config.yaml
color_jitter: 0.2
cutout: 0.4
kernel_size: 3
stem: "single"
final_lr_fraction: 0
warmup_steps: 4780
Rows from block 5 of a small image classifier, named by matrix and row number. Rows with one number belong to one channel. Each number is 200 + 40 x the weight over its row's rms, rounded and kept within 0 to 999. All counts start at 0.
After each channel's rows are labels from the 100 images, of 14976, where the channel reaches its highest value: "strongest on" is what is common among them. Only what is clearly more common there than usual is listed. The data: stained colorectal tissue patches (NCT-CRC-HE-100K). In brackets: how many of the 100.
# convs0: first 3x3 conv (model.blocks.5.convs.0.weight, 96x96x3x3, each kernel summed), inputs 0-47
# convs1: second 3x3 conv (model.blocks.5.convs.1.weight, 96x96x3x3, transposed, each kernel summed), outputs 0-47

convs0.13,199,214,197,174,181,130,243,224,142,184,278,247,159,225,155,226,215,120,260,193,228,219,214,232,232,253,219,254,281,232,151,183,166,155,192,203,174,225,195,200,197,196,165,148,175,196,182,242
convs1.13,168,137,250,230,244,191,224,224,156,191,142,201,114,170,178,110,206,183,217,147,215,223,230,230,227,157,213,164,212,245,183,217,200,154,223,278,179,227,173,228,230,212,229,160,150,203,192,244
strongest on: tissue: smooth muscle (75)

convs0.12,236,195,231,168,193,191,186,154,216,202,214,268,195,255,198,140,209,176,212,273,142,216,187,182,163,220,219,174,232,191,115,169,210,158,265,186,249,209,239,180,196,241,130,165,174,202,59,202
convs1.12,196,275,215,162,211,223,154,172,174,190,196,166,226,218,144,252,205,196,181,232,218,202,181,148,199,233,186,150,206,152,146,230,290,227,184,178,193,213,179,239,210,233,165,100,194,175,188,189
strongest on: tissue: tumour epithelium (90)

convs0.83,219,151,174,178,145,235,302,201,211,186,237,241,169,211,214,239,213,153,253,212,204,193,163,163,250,239,88,215,163,199,182,269,185,130,262,221,210,243,142,120,194,209,202,175,243,221,199,206
convs1.83,211,206,235,178,222,251,226,150,215,201,214,194,173,205,185,221,177,172,182,224,205,152,274,91,198,250,207,163,171,225,245,176,235,183,225,182,185,207,224,309,276,247,145,216,226,185,135,204
strongest on: tissue: smooth muscle (51)

convs0.49,190,160,241,269,248,152,200,217,259,215,210,186,265,258,199,243,195,204,113,211,214,225,201,142,175,221,241,253,175,184,244,226,183,96,205,214,165,252,262,171,227,148,223,237,182,238,180,184
convs1.49,208,219,255,267,194,130,238,144,181,215,224,272,197,231,250,292,141,224,132,121,188,198,152,200,247,206,148,176,165,218,136,214,166,237,229,183,292,197,166,113,201,214,180,164,206,165,188,184
strongest on: tissue: normal colon mucosa (30)

convs0.1,168,237,260,156,184,214,197,231,176,213,227,277,162,194,169,241,220,211,273,188,203,174,207,189,222,268,197,291,219,259,160,101,162,211,157,191,250,188,211,179,159,180,231,208,185,170,229,209
convs1.1,213,234,140,219,226,171,160,243,252,169,186,224,185,202,144,142,270,206,264,254,172,183,194,308,199,178,201,224,189,170,206,154,193,280,216,256,162,186,205,203,156,157,304,243,110,239,245,153
strongest on: tissue: lymphocytes (69)

convs0.45,170,191,227,156,222,216,230,156,206,177,196,185,221,174,174,146,268,216,203,201,250,106,207,113,144,129,143,187,172,227,148,171,229,159,274,133,210,171,164,202,180,155,138,149,129,248,203,140
convs1.45,159,132,185,242,202,169,192,138,178,231,216,107,206,207,203,201,172,177,173,252,197,245,111,224,290,158,170,206,180,243,231,331,216,117,176,231,262,202,204,193,220,188,135,197,228,205,217,265
strongest on: tissue: normal colon mucosa (99)

convs0.69,172,178,164,115,186,209,197,171,239,247,206,204,178,275,175,204,177,186,170,159,167,255,194,145,177,225,156,232,169,250,145,209,222,178,215,211,200,297,227,200,169,147,163,141,239,208,242,231
convs1.69,186,202,210,198,265,188,201,235,199,237,220,181,187,234,238,233,166,282,219,179,181,212,264,142,181,167,223,219,60,169,203,255,194,231,195,103,198,225,177,168,183,257,210,147,209,218,187,299
strongest on: tissue: normal colon mucosa (42); tissue: mucus (32)

convs0.19,212,165,219,184,278,220,138,181,229,220,271,246,168,226,175,152,195,198,149,220,247,199,227,154,125,201,185,175,252,234,192,177,241,267,236,150,273,194,213,131,191,201,178,254,165,180,140,204
convs1.19,278,215,194,176,225,272,93,236,213,224,176,122,211,194,131,130,232,212,278,263,203,290,173,205,227,198,232,192,219,199,222,162,224,153,149,187,202,229,275,260,165,122,218,255,150,173,227,224
strongest on: tissue: lymphocytes (87)

convs0.63,246,255,167,223,235,216,184,147,191,220,225,188,122,160,173,165,217,238,299,236,238,166,234,198,190,224,206,195,240,230,150,182,206,227,162,144,193,193,197,195,185,177,164,152,133,170,238,166
convs1.63,183,180,192,148,275,147,247,207,181,181,186,172,134,196,192,187,215,199,248,253,157,210,192,227,251,200,232,221,253,274,160,166,169,176,138,264,232,355,208,283,173,184,213,199,128,184,158,212
strongest on: tissue: normal colon mucosa (44); tissue: tumour epithelium (42)

convs0.66,163,162,279,215,152,196,209,218,153,143,213,184,168,213,177,197,206,182,225,153,178,208,161,235,258,288,154,221,180,164,265,175,201,121,213,225,205,218,231,240,259,197,267,179,186,176,256,181
convs1.66,296,204,152,173,222,195,149,234,233,159,238,122,230,253,165,197,246,204,202,339,182,189,190,181,181,179,199,213,268,169,203,251,190,190,152,191,169,135,176,231,173,233,202,238,180,176,138,222
strongest on: tissue: normal colon mucosa (42)

convs0.62,182,216,207,216,117,177,156,239,184,151,112,118,156,227,200,169,251,119,272,183,166,205,224,213,225,235,218,239,230,218,202,181,205,194,221,223,217,236,147,196,241,167,55,170,217,188,241,177
convs1.62,186,113,185,237,162,152,214,194,212,232,239,141,225,204,212,197,227,166,144,184,214,237,178,203,230,199,179,177,159,217,176,252,148,181,275,169,286,254,198,162,176,209,169,166,192,158,231,284
strongest on: tissue: normal colon mucosa (67)

convs0.78,165,210,164,236,250,259,236,219,223,247,203,192,200,182,173,215,205,193,199,251,155,179,329,144,218,208,40,170,224,263,191,190,139,174,200,126,193,178,193,224,199,252,158,246,245,147,159,214
convs1.78,166,201,161,231,219,190,203,193,207,210,222,162,172,207,191,146,206,181,194,243,203,181,281,154,179,207,262,216,164,188,259,167,252,163,187,207,151,213,280,256,290,161,202,261,149,226,186,222
strongest on: tissue: smooth muscle (44)

convs0.57,199,212,193,170,214,210,200,213,197,171,206,251,148,198,243,121,227,199,169,235,174,171,206,192,129,194,205,181,209,249,184,196,220,108,281,206,239,192,227,189,210,234,197,146,198,214,107,140
convs1.57,249,220,195,147,200,204,196,160,185,223,181,145,261,164,156,245,281,164,214,223,257,208,189,182,222,258,202,220,146,178,203,210,271,210,174,171,275,197,245,241,161,148,90,148,232,150,168,195
strongest on: tissue: tumour epithelium (75)

convs0.53,181,217,182,163,141,251,282,125,205,179,198,209,151,219,211,230,172,264,243,170,206,204,174,175,144,248,185,129,188,192,195,215,187,202,321,194,148,212,251,157,191,203,236,228,219,174,212,225
convs1.53,204,151,174,210,224,244,199,141,200,186,180,238,218,208,209,183,215,97,122,198,208,154,130,244,142,187,223,146,219,213,174,209,122,130,166,230,121,163,207,186,162,169,209,272,232,236,175,182
strongest on: tissue: normal colon mucosa (59)

convs0.46,220,201,161,212,90,172,228,206,235,167,271,230,239,202,303,210,266,171,192,255,274,175,205,237,217,202,96,176,191,213,197,219,225,248,261,196,275,185,175,171,210,222,198,214,180,170,159,243
convs1.46,198,220,190,254,192,247,83,217,254,171,227,277,175,215,176,168,163,219,230,178,179,228,244,142,106,217,256,112,186,151,190,174,197,169,206,220,122,151,193,231,240,212,274,208,215,240,164,247
strongest on: tissue: lymphocytes (93)

convs0.17,182,183,212,156,149,141,264,170,204,176,218,215,240,236,201,197,244,179,236,244,149,200,204,218,135,179,184,233,190,154,178,191,165,221,233,224,234,221,232,231,223,238,192,265,242,154,149,236
convs1.17,138,209,278,179,104,256,214,234,186,148,205,223,154,218,243,257,216,191,163,147,180,199,236,200,160,241,195,178,213,203,195,203,187,206,249,232,180,166,200,200,213,231,215,134,238,149,216,174
strongest on: tissue: tumour epithelium (58); tissue: lymphocytes (37)

convs0.24,174,216,214,260,194,199,302,218,254,260,192,226,205,148,187,208,206,119,236,181,138,248,217,242,220,159,136,188,250,181,199,254,169,220,138,224,169,187,222,252,165,187,218,228,195,241,232,138
convs1.24,180,243,250,213,98,158,228,162,214,200,200,216,217,178,212,234,227,107,157,155,231,239,180,172,215,182,164,257,211,171,152,205,240,231,261,205,293,183,223,162,165,212,172,190,215,184,205,211
strongest on: tissue: tumour epithelium (77)

convs0.67,155,219,244,121,243,182,144,153,210,188,240,183,175,246,214,238,277,170,232,143,239,235,221,185,229,204,239,219,295,226,240,176,210,237,173,213,217,189,171,130,256,157,238,225,207,223,130,145
convs1.67,177,295,242,184,140,205,233,156,271,182,198,208,268,158,189,257,266,116,198,158,209,182,252,203,180,199,195,238,261,124,234,188,224,225,237,211,232,169,216,193,211,212,178,182,260,199,148,193
strongest on: tissue: tumour epithelium (83)

convs0.20,176,155,200,199,198,229,126,193,168,200,266,223,175,155,211,233,258,92,182,294,192,162,212,257,245,194,184,209,218,265,178,243,207,173,175,179,279,185,172,208,184,217,93,185,198,206,195,211
convs1.20,162,152,90,280,199,207,179,255,249,182,155,234,187,230,167,182,189,231,192,168,215,190,195,257,165,162,199,155,196,205,217,225,191,152,140,230,179,241,148,176,171,163,228,231,221,188,155,249
strongest on: tissue: lymphocytes (68); tissue: normal colon mucosa (31)

convs0.88,132,213,210,139,229,206,168,248,256,122,264,199,164,207,161,251,250,212,275,153,199,206,131,194,223,196,234,223,182,259,171,187,181,248,248,161,193,155,209,196,180,232,255,210,181,170,164,172
convs1.88,245,208,198,215,169,131,182,185,222,153,198,166,184,167,190,168,270,173,209,149,198,217,184,200,213,182,182,224,240,171,235,175,237,247,212,250,293,213,263,208,153,166,160,234,107,194,235,167
strongest on: tissue: tumour epithelium (74)

convs0.21,187,138,157,248,172,170,198,218,158,233,232,164,197,164,147,198,261,192,103,188,167,229,228,214,222,220,223,240,134,210,170,244,257,171,206,186,183,211,219,177,170,188,256,268,131,215,297,234
convs1.21,189,233,198,183,214,207,234,184,229,174,145,196,228,131,156,192,189,121,142,138,287,201,224,128,179,206,230,248,222,137,259,186,241,217,231,182,234,193,225,192,214,243,191,198,275,213,202,239
strongest on: tissue: tumour epithelium (47)

convs0.40,202,216,170,198,175,298,181,172,195,203,262,223,158,117,265,201,151,265,236,214,276,212,197,187,251,255,187,144,262,219,198,232,175,242,159,278,148,194,216,142,152,203,239,191,212,177,208,185
convs1.40,111,155,168,197,202,168,227,288,201,197,189,150,178,236,228,243,187,241,226,168,168,218,191,260,218,277,214,127,193,233,188,187,187,243,162,196,220,230,191,166,148,168,222,219,187,137,246,199
strongest on: tissue: debris (30)

convs0.26,202,229,230,197,155,189,236,239,197,190,210,185,188,123,230,325,245,187,318,117,188,177,211,231,206,160,167,240,264,192,216,271,180,256,163,202,202,211,191,181,200,186,220,220,236,219,167,173
convs1.26,203,211,282,146,141,244,156,188,125,202,194,224,192,177,197,169,287,190,173,152,191,233,188,235,274,222,158,155,159,245,226,162,173,156,221,227,207,135,211,183,217,81,234,218,96,215,266,200
strongest on: tissue: smooth muscle (39); tissue: debris (29)