Rows from block 5 of a small image classifier, named by matrix and row number. Rows with one number belong to one channel. Each number is 200 + 20 x the weight over its row's rms, rounded and kept within 0 to 999. All counts start at 0.
After each channel's rows are labels from the 100 images, of 14976, where the channel reaches its highest value: "responds to" is what is common among them. Only what is clearly more common there than usual is listed. The data: stained colorectal tissue patches (NCT-CRC-HE-100K).
# convs0: first 3x3 conv (model.blocks.5.convs.0.weight, 96x96x3x3, each kernel summed), inputs 0-47
# convs1: second 3x3 conv (model.blocks.5.convs.1.weight, 96x96x3x3, transposed, each kernel summed), outputs 0-47

convs0.35,220,242,201,183,196,197,213,156,208,185,207,201,183,191,176,181,207,191,206,223,227,201,192,225,203,233,214,185,236,222,161,185,208,178,194,248,216,205,179,158,165,201,172,214,202,208,202,187
convs1.35,186,195,194,196,210,197,217,187,184,211,201,218,160,216,215,178,182,200,189,216,205,196,177,178,190,191,198,180,225,213,183,253,211,157,191,221,184,205,192,211,198,205,191,192,216,210,202,222
responds to: tissue: normal colon mucosa

convs0.92,211,208,193,236,202,212,226,204,184,203,206,196,197,166,195,216,210,232,276,206,228,202,186,204,216,210,215,179,220,208,170,226,175,172,200,175,160,185,197,186,198,189,220,214,186,210,210,182
convs1.92,217,179,216,192,205,187,214,182,193,192,190,224,197,222,198,216,160,225,232,215,183,168,173,208,198,197,198,174,185,198,213,180,222,230,177,194,184,198,155,192,224,212,162,177,213,214,189,162
responds to: tissue: adipose tissue

convs0.32,237,224,138,204,248,212,219,197,199,161,210,198,212,208,203,194,191,188,199,204,204,173,175,255,185,222,231,185,187,177,198,201,187,181,195,213,201,219,157,174,181,207,197,198,207,214,192,215
convs1.32,206,197,215,181,196,223,203,216,195,193,194,203,177,203,220,181,217,187,189,218,195,207,217,195,186,188,211,200,167,189,188,192,207,174,166,208,191,217,246,257,245,203,172,214,198,212,214,196
responds to: tissue: smooth muscle

convs0.94,240,175,202,214,187,196,188,196,212,195,235,195,220,180,198,156,230,182,158,207,210,201,219,233,185,159,169,193,206,196,212,236,194,202,179,211,244,230,187,227,204,218,185,219,180,189,177,197
convs1.94,204,187,195,169,208,228,173,196,200,198,216,217,237,198,222,192,179,201,199,226,170,157,202,203,171,225,179,202,203,209,215,197,159,168,209,227,177,220,173,177,218,204,227,215,202,207,199,200
responds to: tissue: lymphocytes

convs0.50,213,168,219,159,179,214,212,160,211,218,211,197,196,215,195,207,202,178,193,205,190,210,189,165,191,195,183,212,200,202,183,202,223,224,203,216,176,202,209,204,185,188,208,221,182,208,230,231
convs1.50,203,210,205,191,219,190,202,176,200,225,198,188,274,189,202,242,200,181,180,199,228,167,205,198,210,213,202,188,182,188,231,218,199,183,227,187,228,212,210,182,212,197,186,202,235,212,164,236
responds to: tissue: normal colon mucosa

convs0.15,196,181,211,173,186,232,227,196,263,222,158,223,187,204,214,173,166,206,209,166,199,207,205,187,223,187,192,230,245,201,215,209,210,237,212,193,237,211,224,209,177,170,212,196,201,193,195,214
convs1.15,210,205,205,232,183,165,213,191,189,176,211,190,186,207,206,160,189,159,189,161,174,230,231,220,215,209,201,217,208,166,188,162,180,231,180,211,224,167,213,169,189,185,233,200,182,205,215,177
responds to: tissue: lymphocytes

convs0.27,214,211,212,228,212,214,224,203,205,195,176,195,214,175,209,223,185,209,254,224,196,214,199,211,195,164,234,207,218,183,195,200,157,205,174,156,219,176,214,187,197,199,200,200,212,177,200,207
convs1.27,175,199,204,192,220,173,205,220,208,267,192,204,239,202,202,219,191,226,213,216,189,199,246,211,232,192,199,153,193,221,203,180,187,205,185,198,208,169,213,219,197,217,225,221,190,193,196,210
responds to: tissue: adipose tissue

convs0.90,220,166,221,216,214,178,216,230,215,213,208,189,187,229,205,176,196,157,254,217,190,215,173,231,178,186,209,191,206,213,191,185,220,207,217,185,211,239,184,200,221,203,177,239,190,162,193,188
convs1.90,210,221,196,197,195,220,164,230,199,179,172,192,181,226,174,177,222,249,232,213,196,198,196,236,183,178,218,209,205,178,223,193,205,224,203,200,195,179,196,191,190,190,208,227,177,219,231,173
responds to: tissue: lymphocytes

convs0.64,195,196,210,218,209,184,178,191,185,201,209,180,212,224,187,151,204,197,151,188,199,227,205,179,217,250,186,173,192,183,201,216,232,180,212,213,174,205,184,205,197,194,183,220,176,225,172,192
convs1.64,184,198,192,177,216,188,207,251,197,220,200,214,181,184,192,211,223,222,199,192,206,214,213,213,234,202,189,146,186,233,160,174,194,206,180,205,188,183,206,222,188,188,234,161,216,172,182,202
responds to: tissue: adipose tissue

convs0.14,201,194,201,224,190,198,181,214,180,168,230,213,204,183,172,242,225,231,258,206,224,190,184,205,220,224,199,223,188,234,176,196,174,217,170,201,160,202,173,191,200,205,208,187,188,190,209,195
convs1.14,225,223,188,208,195,187,185,203,199,202,196,168,202,187,170,201,217,188,231,201,208,222,190,218,222,187,197,224,197,190,194,177,236,229,205,197,232,216,224,209,176,182,192,235,160,200,224,199
responds to: tissue: tumour epithelium

convs0.87,190,223,197,185,171,215,168,194,203,197,193,222,175,207,191,201,194,177,230,174,190,212,207,188,208,237,177,175,191,223,193,238,201,224,207,203,184,188,192,181,179,196,204,150,206,224,201,160
convs1.87,191,219,221,222,195,224,186,218,205,208,219,240,185,222,199,205,199,211,166,182,179,212,222,211,190,208,214,192,184,176,224,176,161,197,203,184,173,185,188,174,178,201,196,217,195,203,226,173
responds to: tissue: normal colon mucosa

convs0.11,201,199,196,215,191,225,200,187,212,239,190,159,204,185,199,216,185,197,255,212,193,163,220,171,221,218,144,191,211,180,206,213,194,215,204,187,198,215,170,196,213,179,207,220,216,210,199,206
convs1.11,196,200,202,214,226,212,216,161,196,186,185,231,186,191,184,200,191,234,197,198,232,169,235,215,209,183,184,196,192,212,196,179,218,220,217,240,186,170,160,216,242,211,187,183,216,218,193,181
responds to: tissue: adipose tissue

convs0.37,185,234,184,224,182,180,227,212,203,200,209,210,190,175,188,187,201,221,206,193,214,181,218,198,174,188,211,190,220,198,204,181,233,185,177,213,186,186,202,191,199,231,211,217,215,188,162,232
convs1.37,238,210,207,211,189,176,191,217,196,225,205,239,185,198,200,210,224,178,201,168,194,219,224,218,170,214,200,195,174,222,203,151,168,190,230,229,196,204,216,177,167,159,190,243,166,199,209,196
responds to: tissue: lymphocytes; tissue: smooth muscle

convs0.95,209,198,208,193,185,177,199,198,189,194,211,193,222,156,238,172,210,211,199,219,215,209,192,220,172,186,205,165,212,203,205,170,223,215,181,253,204,236,183,210,220,218,214,229,189,186,181,204
convs1.95,193,180,203,154,174,204,178,228,210,205,214,195,189,225,216,183,176,194,214,166,189,161,223,217,181,211,213,205,165,216,237,185,185,168,212,202,194,218,194,161,214,188,223,217,177,195,253,182
responds to: tissue: lymphocytes; tissue: mucus

convs0.29,220,192,193,201,199,257,213,228,248,215,150,192,164,197,211,186,186,192,221,141,195,202,214,207,211,210,180,207,228,178,207,206,182,239,209,204,204,184,188,218,198,189,192,176,199,216,187,190
convs1.29,181,221,191,219,174,191,199,198,202,188,216,190,189,221,257,201,206,192,183,172,172,232,199,207,186,222,199,201,228,177,186,196,196,200,209,208,197,186,180,165,200,187,210,203,197,189,225,168
responds to: tissue: mucus

convs0.91,220,231,194,207,197,158,222,225,204,224,221,226,190,196,200,201,175,201,189,210,212,193,219,169,205,231,201,220,187,197,202,216,216,173,204,184,182,238,197,173,190,150,208,231,209,216,201,226
convs1.91,170,186,231,226,214,191,183,191,213,178,215,207,213,208,206,206,188,215,239,200,173,199,198,215,169,207,201,220,247,218,215,194,170,212,211,194,171,167,199,177,233,226,188,197,181,195,189,185
responds to: tissue: adipose tissue

convs0.36,182,191,212,204,216,181,183,205,186,197,218,221,166,181,190,173,183,175,226,234,183,187,193,238,215,184,177,219,148,212,196,218,220,203,203,183,215,212,188,190,211,226,199,159,160,188,211,167
convs1.36,161,195,188,209,173,187,207,221,191,222,201,177,190,200,171,204,207,224,194,182,210,210,201,193,202,174,193,216,140,200,168,197,191,225,202,182,202,246,192,181,198,187,247,182,222,181,191,220
responds to: tissue: normal colon mucosa; tissue: lymphocytes

convs0.38,201,195,205,215,219,164,202,195,209,205,186,201,192,224,203,183,199,198,225,169,174,193,202,240,182,242,202,213,235,218,205,187,199,217,170,176,232,225,215,194,221,182,185,184,181,217,191,220
convs1.38,196,229,234,205,159,177,218,177,217,188,207,234,198,190,231,198,216,157,194,180,195,217,205,205,176,206,186,220,210,184,207,177,213,225,226,220,214,187,195,190,199,220,152,196,201,193,209,166
responds to: tissue: tumour epithelium

convs0.73,237,223,194,197,242,176,225,199,168,209,176,162,202,231,152,185,207,229,201,200,187,192,223,161,204,188,205,210,227,204,207,222,186,175,166,229,175,228,191,211,172,175,189,235,190,218,186,197
convs1.73,215,199,186,208,188,228,178,179,195,207,206,214,188,192,187,210,172,230,210,180,213,182,244,180,191,187,186,207,153,190,212,185,196,229,211,182,191,168,182,199,233,234,232,187,221,216,148,185
responds to: tissue: normal colon mucosa

convs0.30,226,164,195,214,199,189,180,186,165,228,219,189,192,196,197,235,181,166,245,168,199,194,208,200,223,217,189,218,190,226,206,210,212,227,179,211,209,206,182,218,176,181,191,227,186,216,200,174
convs1.30,204,162,206,211,236,221,234,178,203,201,206,211,221,168,205,240,178,219,158,154,243,190,204,174,196,206,178,207,183,186,209,204,211,191,200,195,221,195,214,192,217,238,197,196,256,209,187,205
responds to: tissue: normal colon mucosa

convs0.52,232,204,192,191,180,224,230,199,204,192,188,208,214,186,201,224,193,204,285,176,195,223,190,198,200,182,188,210,214,198,188,213,182,215,183,188,199,210,175,198,205,210,196,223,232,229,218,196
convs1.52,230,214,205,188,205,162,220,199,176,228,199,209,199,187,216,199,216,207,213,212,185,221,189,217,246,214,200,196,194,229,160,166,203,237,208,201,217,202,222,223,167,196,202,194,150,180,234,193
responds to: tissue: tumour epithelium

convs0.43,172,185,217,234,196,195,174,176,206,174,225,221,211,204,191,197,216,212,152,228,212,196,181,199,207,201,216,213,195,203,192,200,214,191,199,242,203,235,200,197,201,194,198,193,176,183,203,180
convs1.43,237,230,203,212,191,237,211,189,200,191,187,179,216,214,202,198,212,188,207,192,192,213,211,223,215,222,192,212,188,194,208,200,228,215,223,149,207,185,194,177,170,195,198,211,155,221,229,163
responds to: tissue: mucus; tissue: smooth muscle

convs0.10,215,235,219,172,204,214,218,136,210,231,214,169,193,188,179,178,199,222,225,226,191,188,195,206,206,207,209,199,235,228,172,224,198,202,207,208,213,204,204,235,164,192,190,248,205,198,195,180
convs1.10,209,185,160,199,247,190,215,213,195,174,188,189,156,178,209,182,165,221,181,198,202,197,199,179,194,181,182,198,208,198,213,221,202,183,179,221,170,230,180,233,240,224,197,200,220,220,164,205
responds to: tissue: lymphocytes; tissue: normal colon mucosa

convs0.42,212,193,165,209,211,217,239,216,208,214,187,185,209,193,202,223,167,186,259,177,222,221,188,204,186,203,229,212,231,193,190,220,196,213,190,184,190,223,193,190,215,205,218,246,186,203,214,223
convs1.42,223,214,201,197,207,200,198,207,191,184,194,170,206,202,174,190,209,200,252,223,201,204,200,216,215,186,206,247,205,182,217,165,241,229,179,199,222,209,209,215,187,190,206,241,172,214,220,171
responds to: tissue: lymphocytes

convs0.7,212,190,194,216,182,206,205,225,216,186,212,183,194,226,223,231,201,211,250,211,217,207,208,213,224,182,203,224,206,172,218,193,180,182,225,198,211,214,181,176,208,185,170,237,171,183,198,168
convs1.7,238,210,171,167,207,192,160,214,210,205,218,203,209,201,220,204,211,201,220,237,182,188,206,202,199,210,208,186,230,224,184,205,183,185,184,215,175,230,204,217,172,148,221,209,192,179,208,229
responds to: tissue: lymphocytes

convs0.81,206,231,166,156,189,204,230,183,212,213,213,247,179,230,238,204,198,216,200,176,226,209,224,189,207,204,207,193,183,209,193,217,211,172,209,187,170,185,207,198,180,199,220,229,213,199,208,192
convs1.81,177,169,184,236,168,181,179,184,208,174,187,183,242,191,205,205,202,186,169,170,175,197,173,220,172,199,194,224,227,170,214,198,171,213,184,189,211,188,181,173,191,202,232,214,213,218,191,181
responds to: tissue: tumour epithelium; tissue: normal colon mucosa

convs0.44,198,212,201,200,188,209,226,200,221,184,196,196,210,183,190,210,219,204,250,204,151,225,194,192,203,173,213,220,213,196,189,227,163,195,188,187,198,190,201,175,203,206,199,195,229,200,218,208
convs1.44,193,205,206,158,219,210,203,219,183,238,182,193,221,163,200,216,214,205,192,226,218,184,178,200,238,237,188,165,166,221,157,199,216,231,191,191,203,191,226,238,186,205,214,174,193,183,198,183
responds to: tissue: smooth muscle

convs0.59,200,186,204,181,168,176,190,197,220,198,215,212,207,182,199,200,216,222,223,187,210,169,216,234,160,184,170,210,224,199,213,185,182,224,185,216,226,221,193,224,187,212,191,229,223,171,226,218
convs1.59,177,210,206,189,152,228,188,211,206,191,220,215,209,220,221,195,205,186,172,197,176,176,193,226,153,201,199,197,211,184,205,200,173,191,223,216,159,203,202,182,186,189,195,232,216,183,206,217
responds to: tissue: lymphocytes

convs0.80,151,196,161,183,198,163,202,174,212,170,210,206,199,236,206,200,203,218,204,208,224,220,162,200,226,210,201,202,202,216,181,170,228,203,220,186,184,230,181,193,205,185,228,227,188,184,226,181
convs1.80,187,207,209,200,213,207,245,221,227,214,192,220,205,177,257,218,180,202,218,194,194,201,197,146,189,202,200,179,193,206,193,209,198,197,233,145,198,203,198,200,215,212,204,184,192,195,197,215
responds to: tissue: cancer-associated stroma; tissue: mucus

convs0.60,228,199,218,192,191,183,207,182,167,206,214,169,224,210,223,182,217,201,199,235,193,202,188,192,207,212,186,168,209,196,208,207,201,209,176,233,203,233,202,173,199,216,219,248,179,199,212,196
convs1.60,184,211,196,200,199,216,215,250,168,212,196,219,187,219,219,211,162,230,214,196,205,183,203,184,194,198,194,210,216,223,217,220,211,156,205,173,198,191,174,180,206,218,213,175,180,209,224,209
responds to: tissue: mucus

convs0.16,232,165,190,234,217,210,204,186,183,210,205,165,182,208,213,223,190,203,200,211,182,190,167,215,234,165,215,187,162,217,188,184,226,174,222,191,181,206,198,224,190,206,198,263,192,190,196,189
convs1.16,211,211,211,196,203,202,209,216,184,178,199,187,214,223,189,202,216,225,218,207,188,199,200,248,189,180,211,236,216,182,256,183,191,207,191,211,215,173,211,187,175,206,208,231,180,221,234,178
responds to: tissue: mucus

convs0.71,211,177,167,206,204,205,232,208,222,200,215,168,205,195,221,204,222,219,218,126,217,198,199,196,167,196,175,195,238,195,212,218,206,174,204,182,200,209,231,246,200,192,196,237,216,195,209,205
convs1.71,149,175,218,178,176,204,193,198,192,173,204,195,206,214,222,206,206,208,179,191,199,200,181,153,209,193,192,223,236,205,156,204,213,211,192,187,211,211,184,192,181,199,212,169,222,196,172,190
responds to: tissue: debris

convs0.34,225,194,182,179,210,204,238,198,194,211,179,174,216,180,204,236,191,184,280,194,211,204,225,215,219,208,220,200,225,182,215,199,204,211,170,223,196,197,193,204,195,207,208,207,185,199,187,171
convs1.34,211,180,198,216,189,214,205,183,174,196,193,194,201,200,186,217,165,207,205,198,220,176,174,170,252,211,194,192,180,211,226,218,249,185,174,186,249,190,209,196,234,228,202,191,198,218,218,170
responds to: tissue: normal colon mucosa

convs0.2,194,207,182,210,181,197,201,214,202,195,196,197,194,174,208,192,210,196,259,179,222,166,204,209,145,215,190,205,235,202,198,191,182,242,181,210,178,218,213,221,182,203,176,202,232,185,215,237
convs1.2,176,188,204,225,140,218,206,196,183,195,226,157,208,221,178,199,209,186,212,191,179,202,170,221,223,195,194,189,209,189,181,207,203,204,210,175,222,203,198,183,200,179,186,193,197,178,213,190
responds to: tissue: debris

convs0.84,194,190,191,190,173,182,209,186,224,194,261,193,213,172,195,189,230,190,200,211,193,230,193,240,191,209,195,200,205,202,215,195,210,205,203,179,243,217,176,209,217,217,220,205,164,147,170,219
convs1.84,214,211,196,195,196,227,153,164,218,181,214,199,197,220,186,194,174,195,247,218,172,173,213,220,135,231,219,172,223,182,219,180,184,194,196,197,165,160,193,196,217,198,216,220,163,202,205,161
responds to: tissue: lymphocytes

convs0.55,217,191,170,195,188,185,246,157,213,209,223,205,205,181,216,199,194,201,258,208,196,165,202,210,247,189,209,212,212,201,174,195,188,186,193,174,165,212,197,187,191,197,234,219,208,218,203,196
convs1.55,240,194,214,211,188,175,198,175,176,157,183,201,184,219,194,196,186,227,207,194,195,176,172,225,200,191,198,195,215,200,200,187,218,228,177,229,204,201,161,186,231,203,193,183,201,214,185,147
responds to: tissue: adipose tissue

convs0.58,199,197,192,151,205,227,203,195,207,204,151,227,172,223,219,191,195,194,175,188,208,177,176,198,224,212,199,183,210,217,192,185,214,198,199,205,213,204,228,226,194,214,195,187,200,190,223,211
convs1.58,196,240,206,208,200,189,215,187,219,189,194,216,222,191,181,215,191,179,197,198,211,199,234,176,192,239,182,223,189,166,241,179,217,240,223,168,219,196,205,185,194,227,190,196,227,185,192,185
responds to: tissue: tumour epithelium

convs0.3,207,209,172,206,229,193,195,198,199,224,220,202,199,222,216,190,217,171,130,204,213,183,213,201,188,201,205,177,171,197,190,167,219,153,191,212,197,220,218,215,203,195,173,196,203,199,163,237
convs1.3,197,203,209,225,188,186,190,207,175,236,214,200,199,187,222,202,207,199,195,199,208,236,210,193,220,240,196,158,182,218,139,197,175,216,210,184,195,159,217,185,193,200,169,176,181,135,226,218
responds to: tissue: tumour epithelium

convs0.75,215,223,187,202,187,162,238,211,208,218,229,222,204,199,207,191,164,207,210,201,176,190,205,202,207,198,217,231,192,189,190,217,202,189,207,199,194,225,157,177,196,177,181,222,216,208,207,188
convs1.75,192,210,226,192,239,210,197,192,209,196,200,163,219,196,193,224,192,233,213,216,195,184,214,202,191,206,200,206,229,223,204,221,209,208,237,165,176,175,220,204,222,232,209,209,208,203,181,206
responds to: tissue: adipose tissue; tissue: mucus

convs0.93,202,194,218,216,203,206,197,207,207,216,182,215,161,198,190,228,197,159,227,216,201,205,220,204,168,205,194,208,195,209,202,229,219,185,222,163,215,188,185,184,197,222,221,183,160,202,161,181
convs1.93,214,215,186,204,202,168,206,211,189,230,213,179,202,199,185,222,177,242,235,221,190,182,200,198,194,167,212,231,202,180,186,190,218,227,176,154,195,211,188,191,191,219,211,205,209,182,167,210
responds to: tissue: normal colon mucosa

convs0.39,174,188,170,186,238,217,205,231,224,202,214,208,187,200,227,199,182,201,253,175,194,200,227,188,212,182,200,206,210,193,219,196,190,225,220,176,236,213,197,167,216,188,210,226,172,173,209,212
convs1.39,217,245,183,208,210,191,188,216,224,199,195,197,235,210,170,190,217,214,246,242,196,184,194,226,196,193,223,218,193,185,236,188,211,226,176,186,204,199,217,207,168,174,210,220,196,214,198,196
responds to: tissue: lymphocytes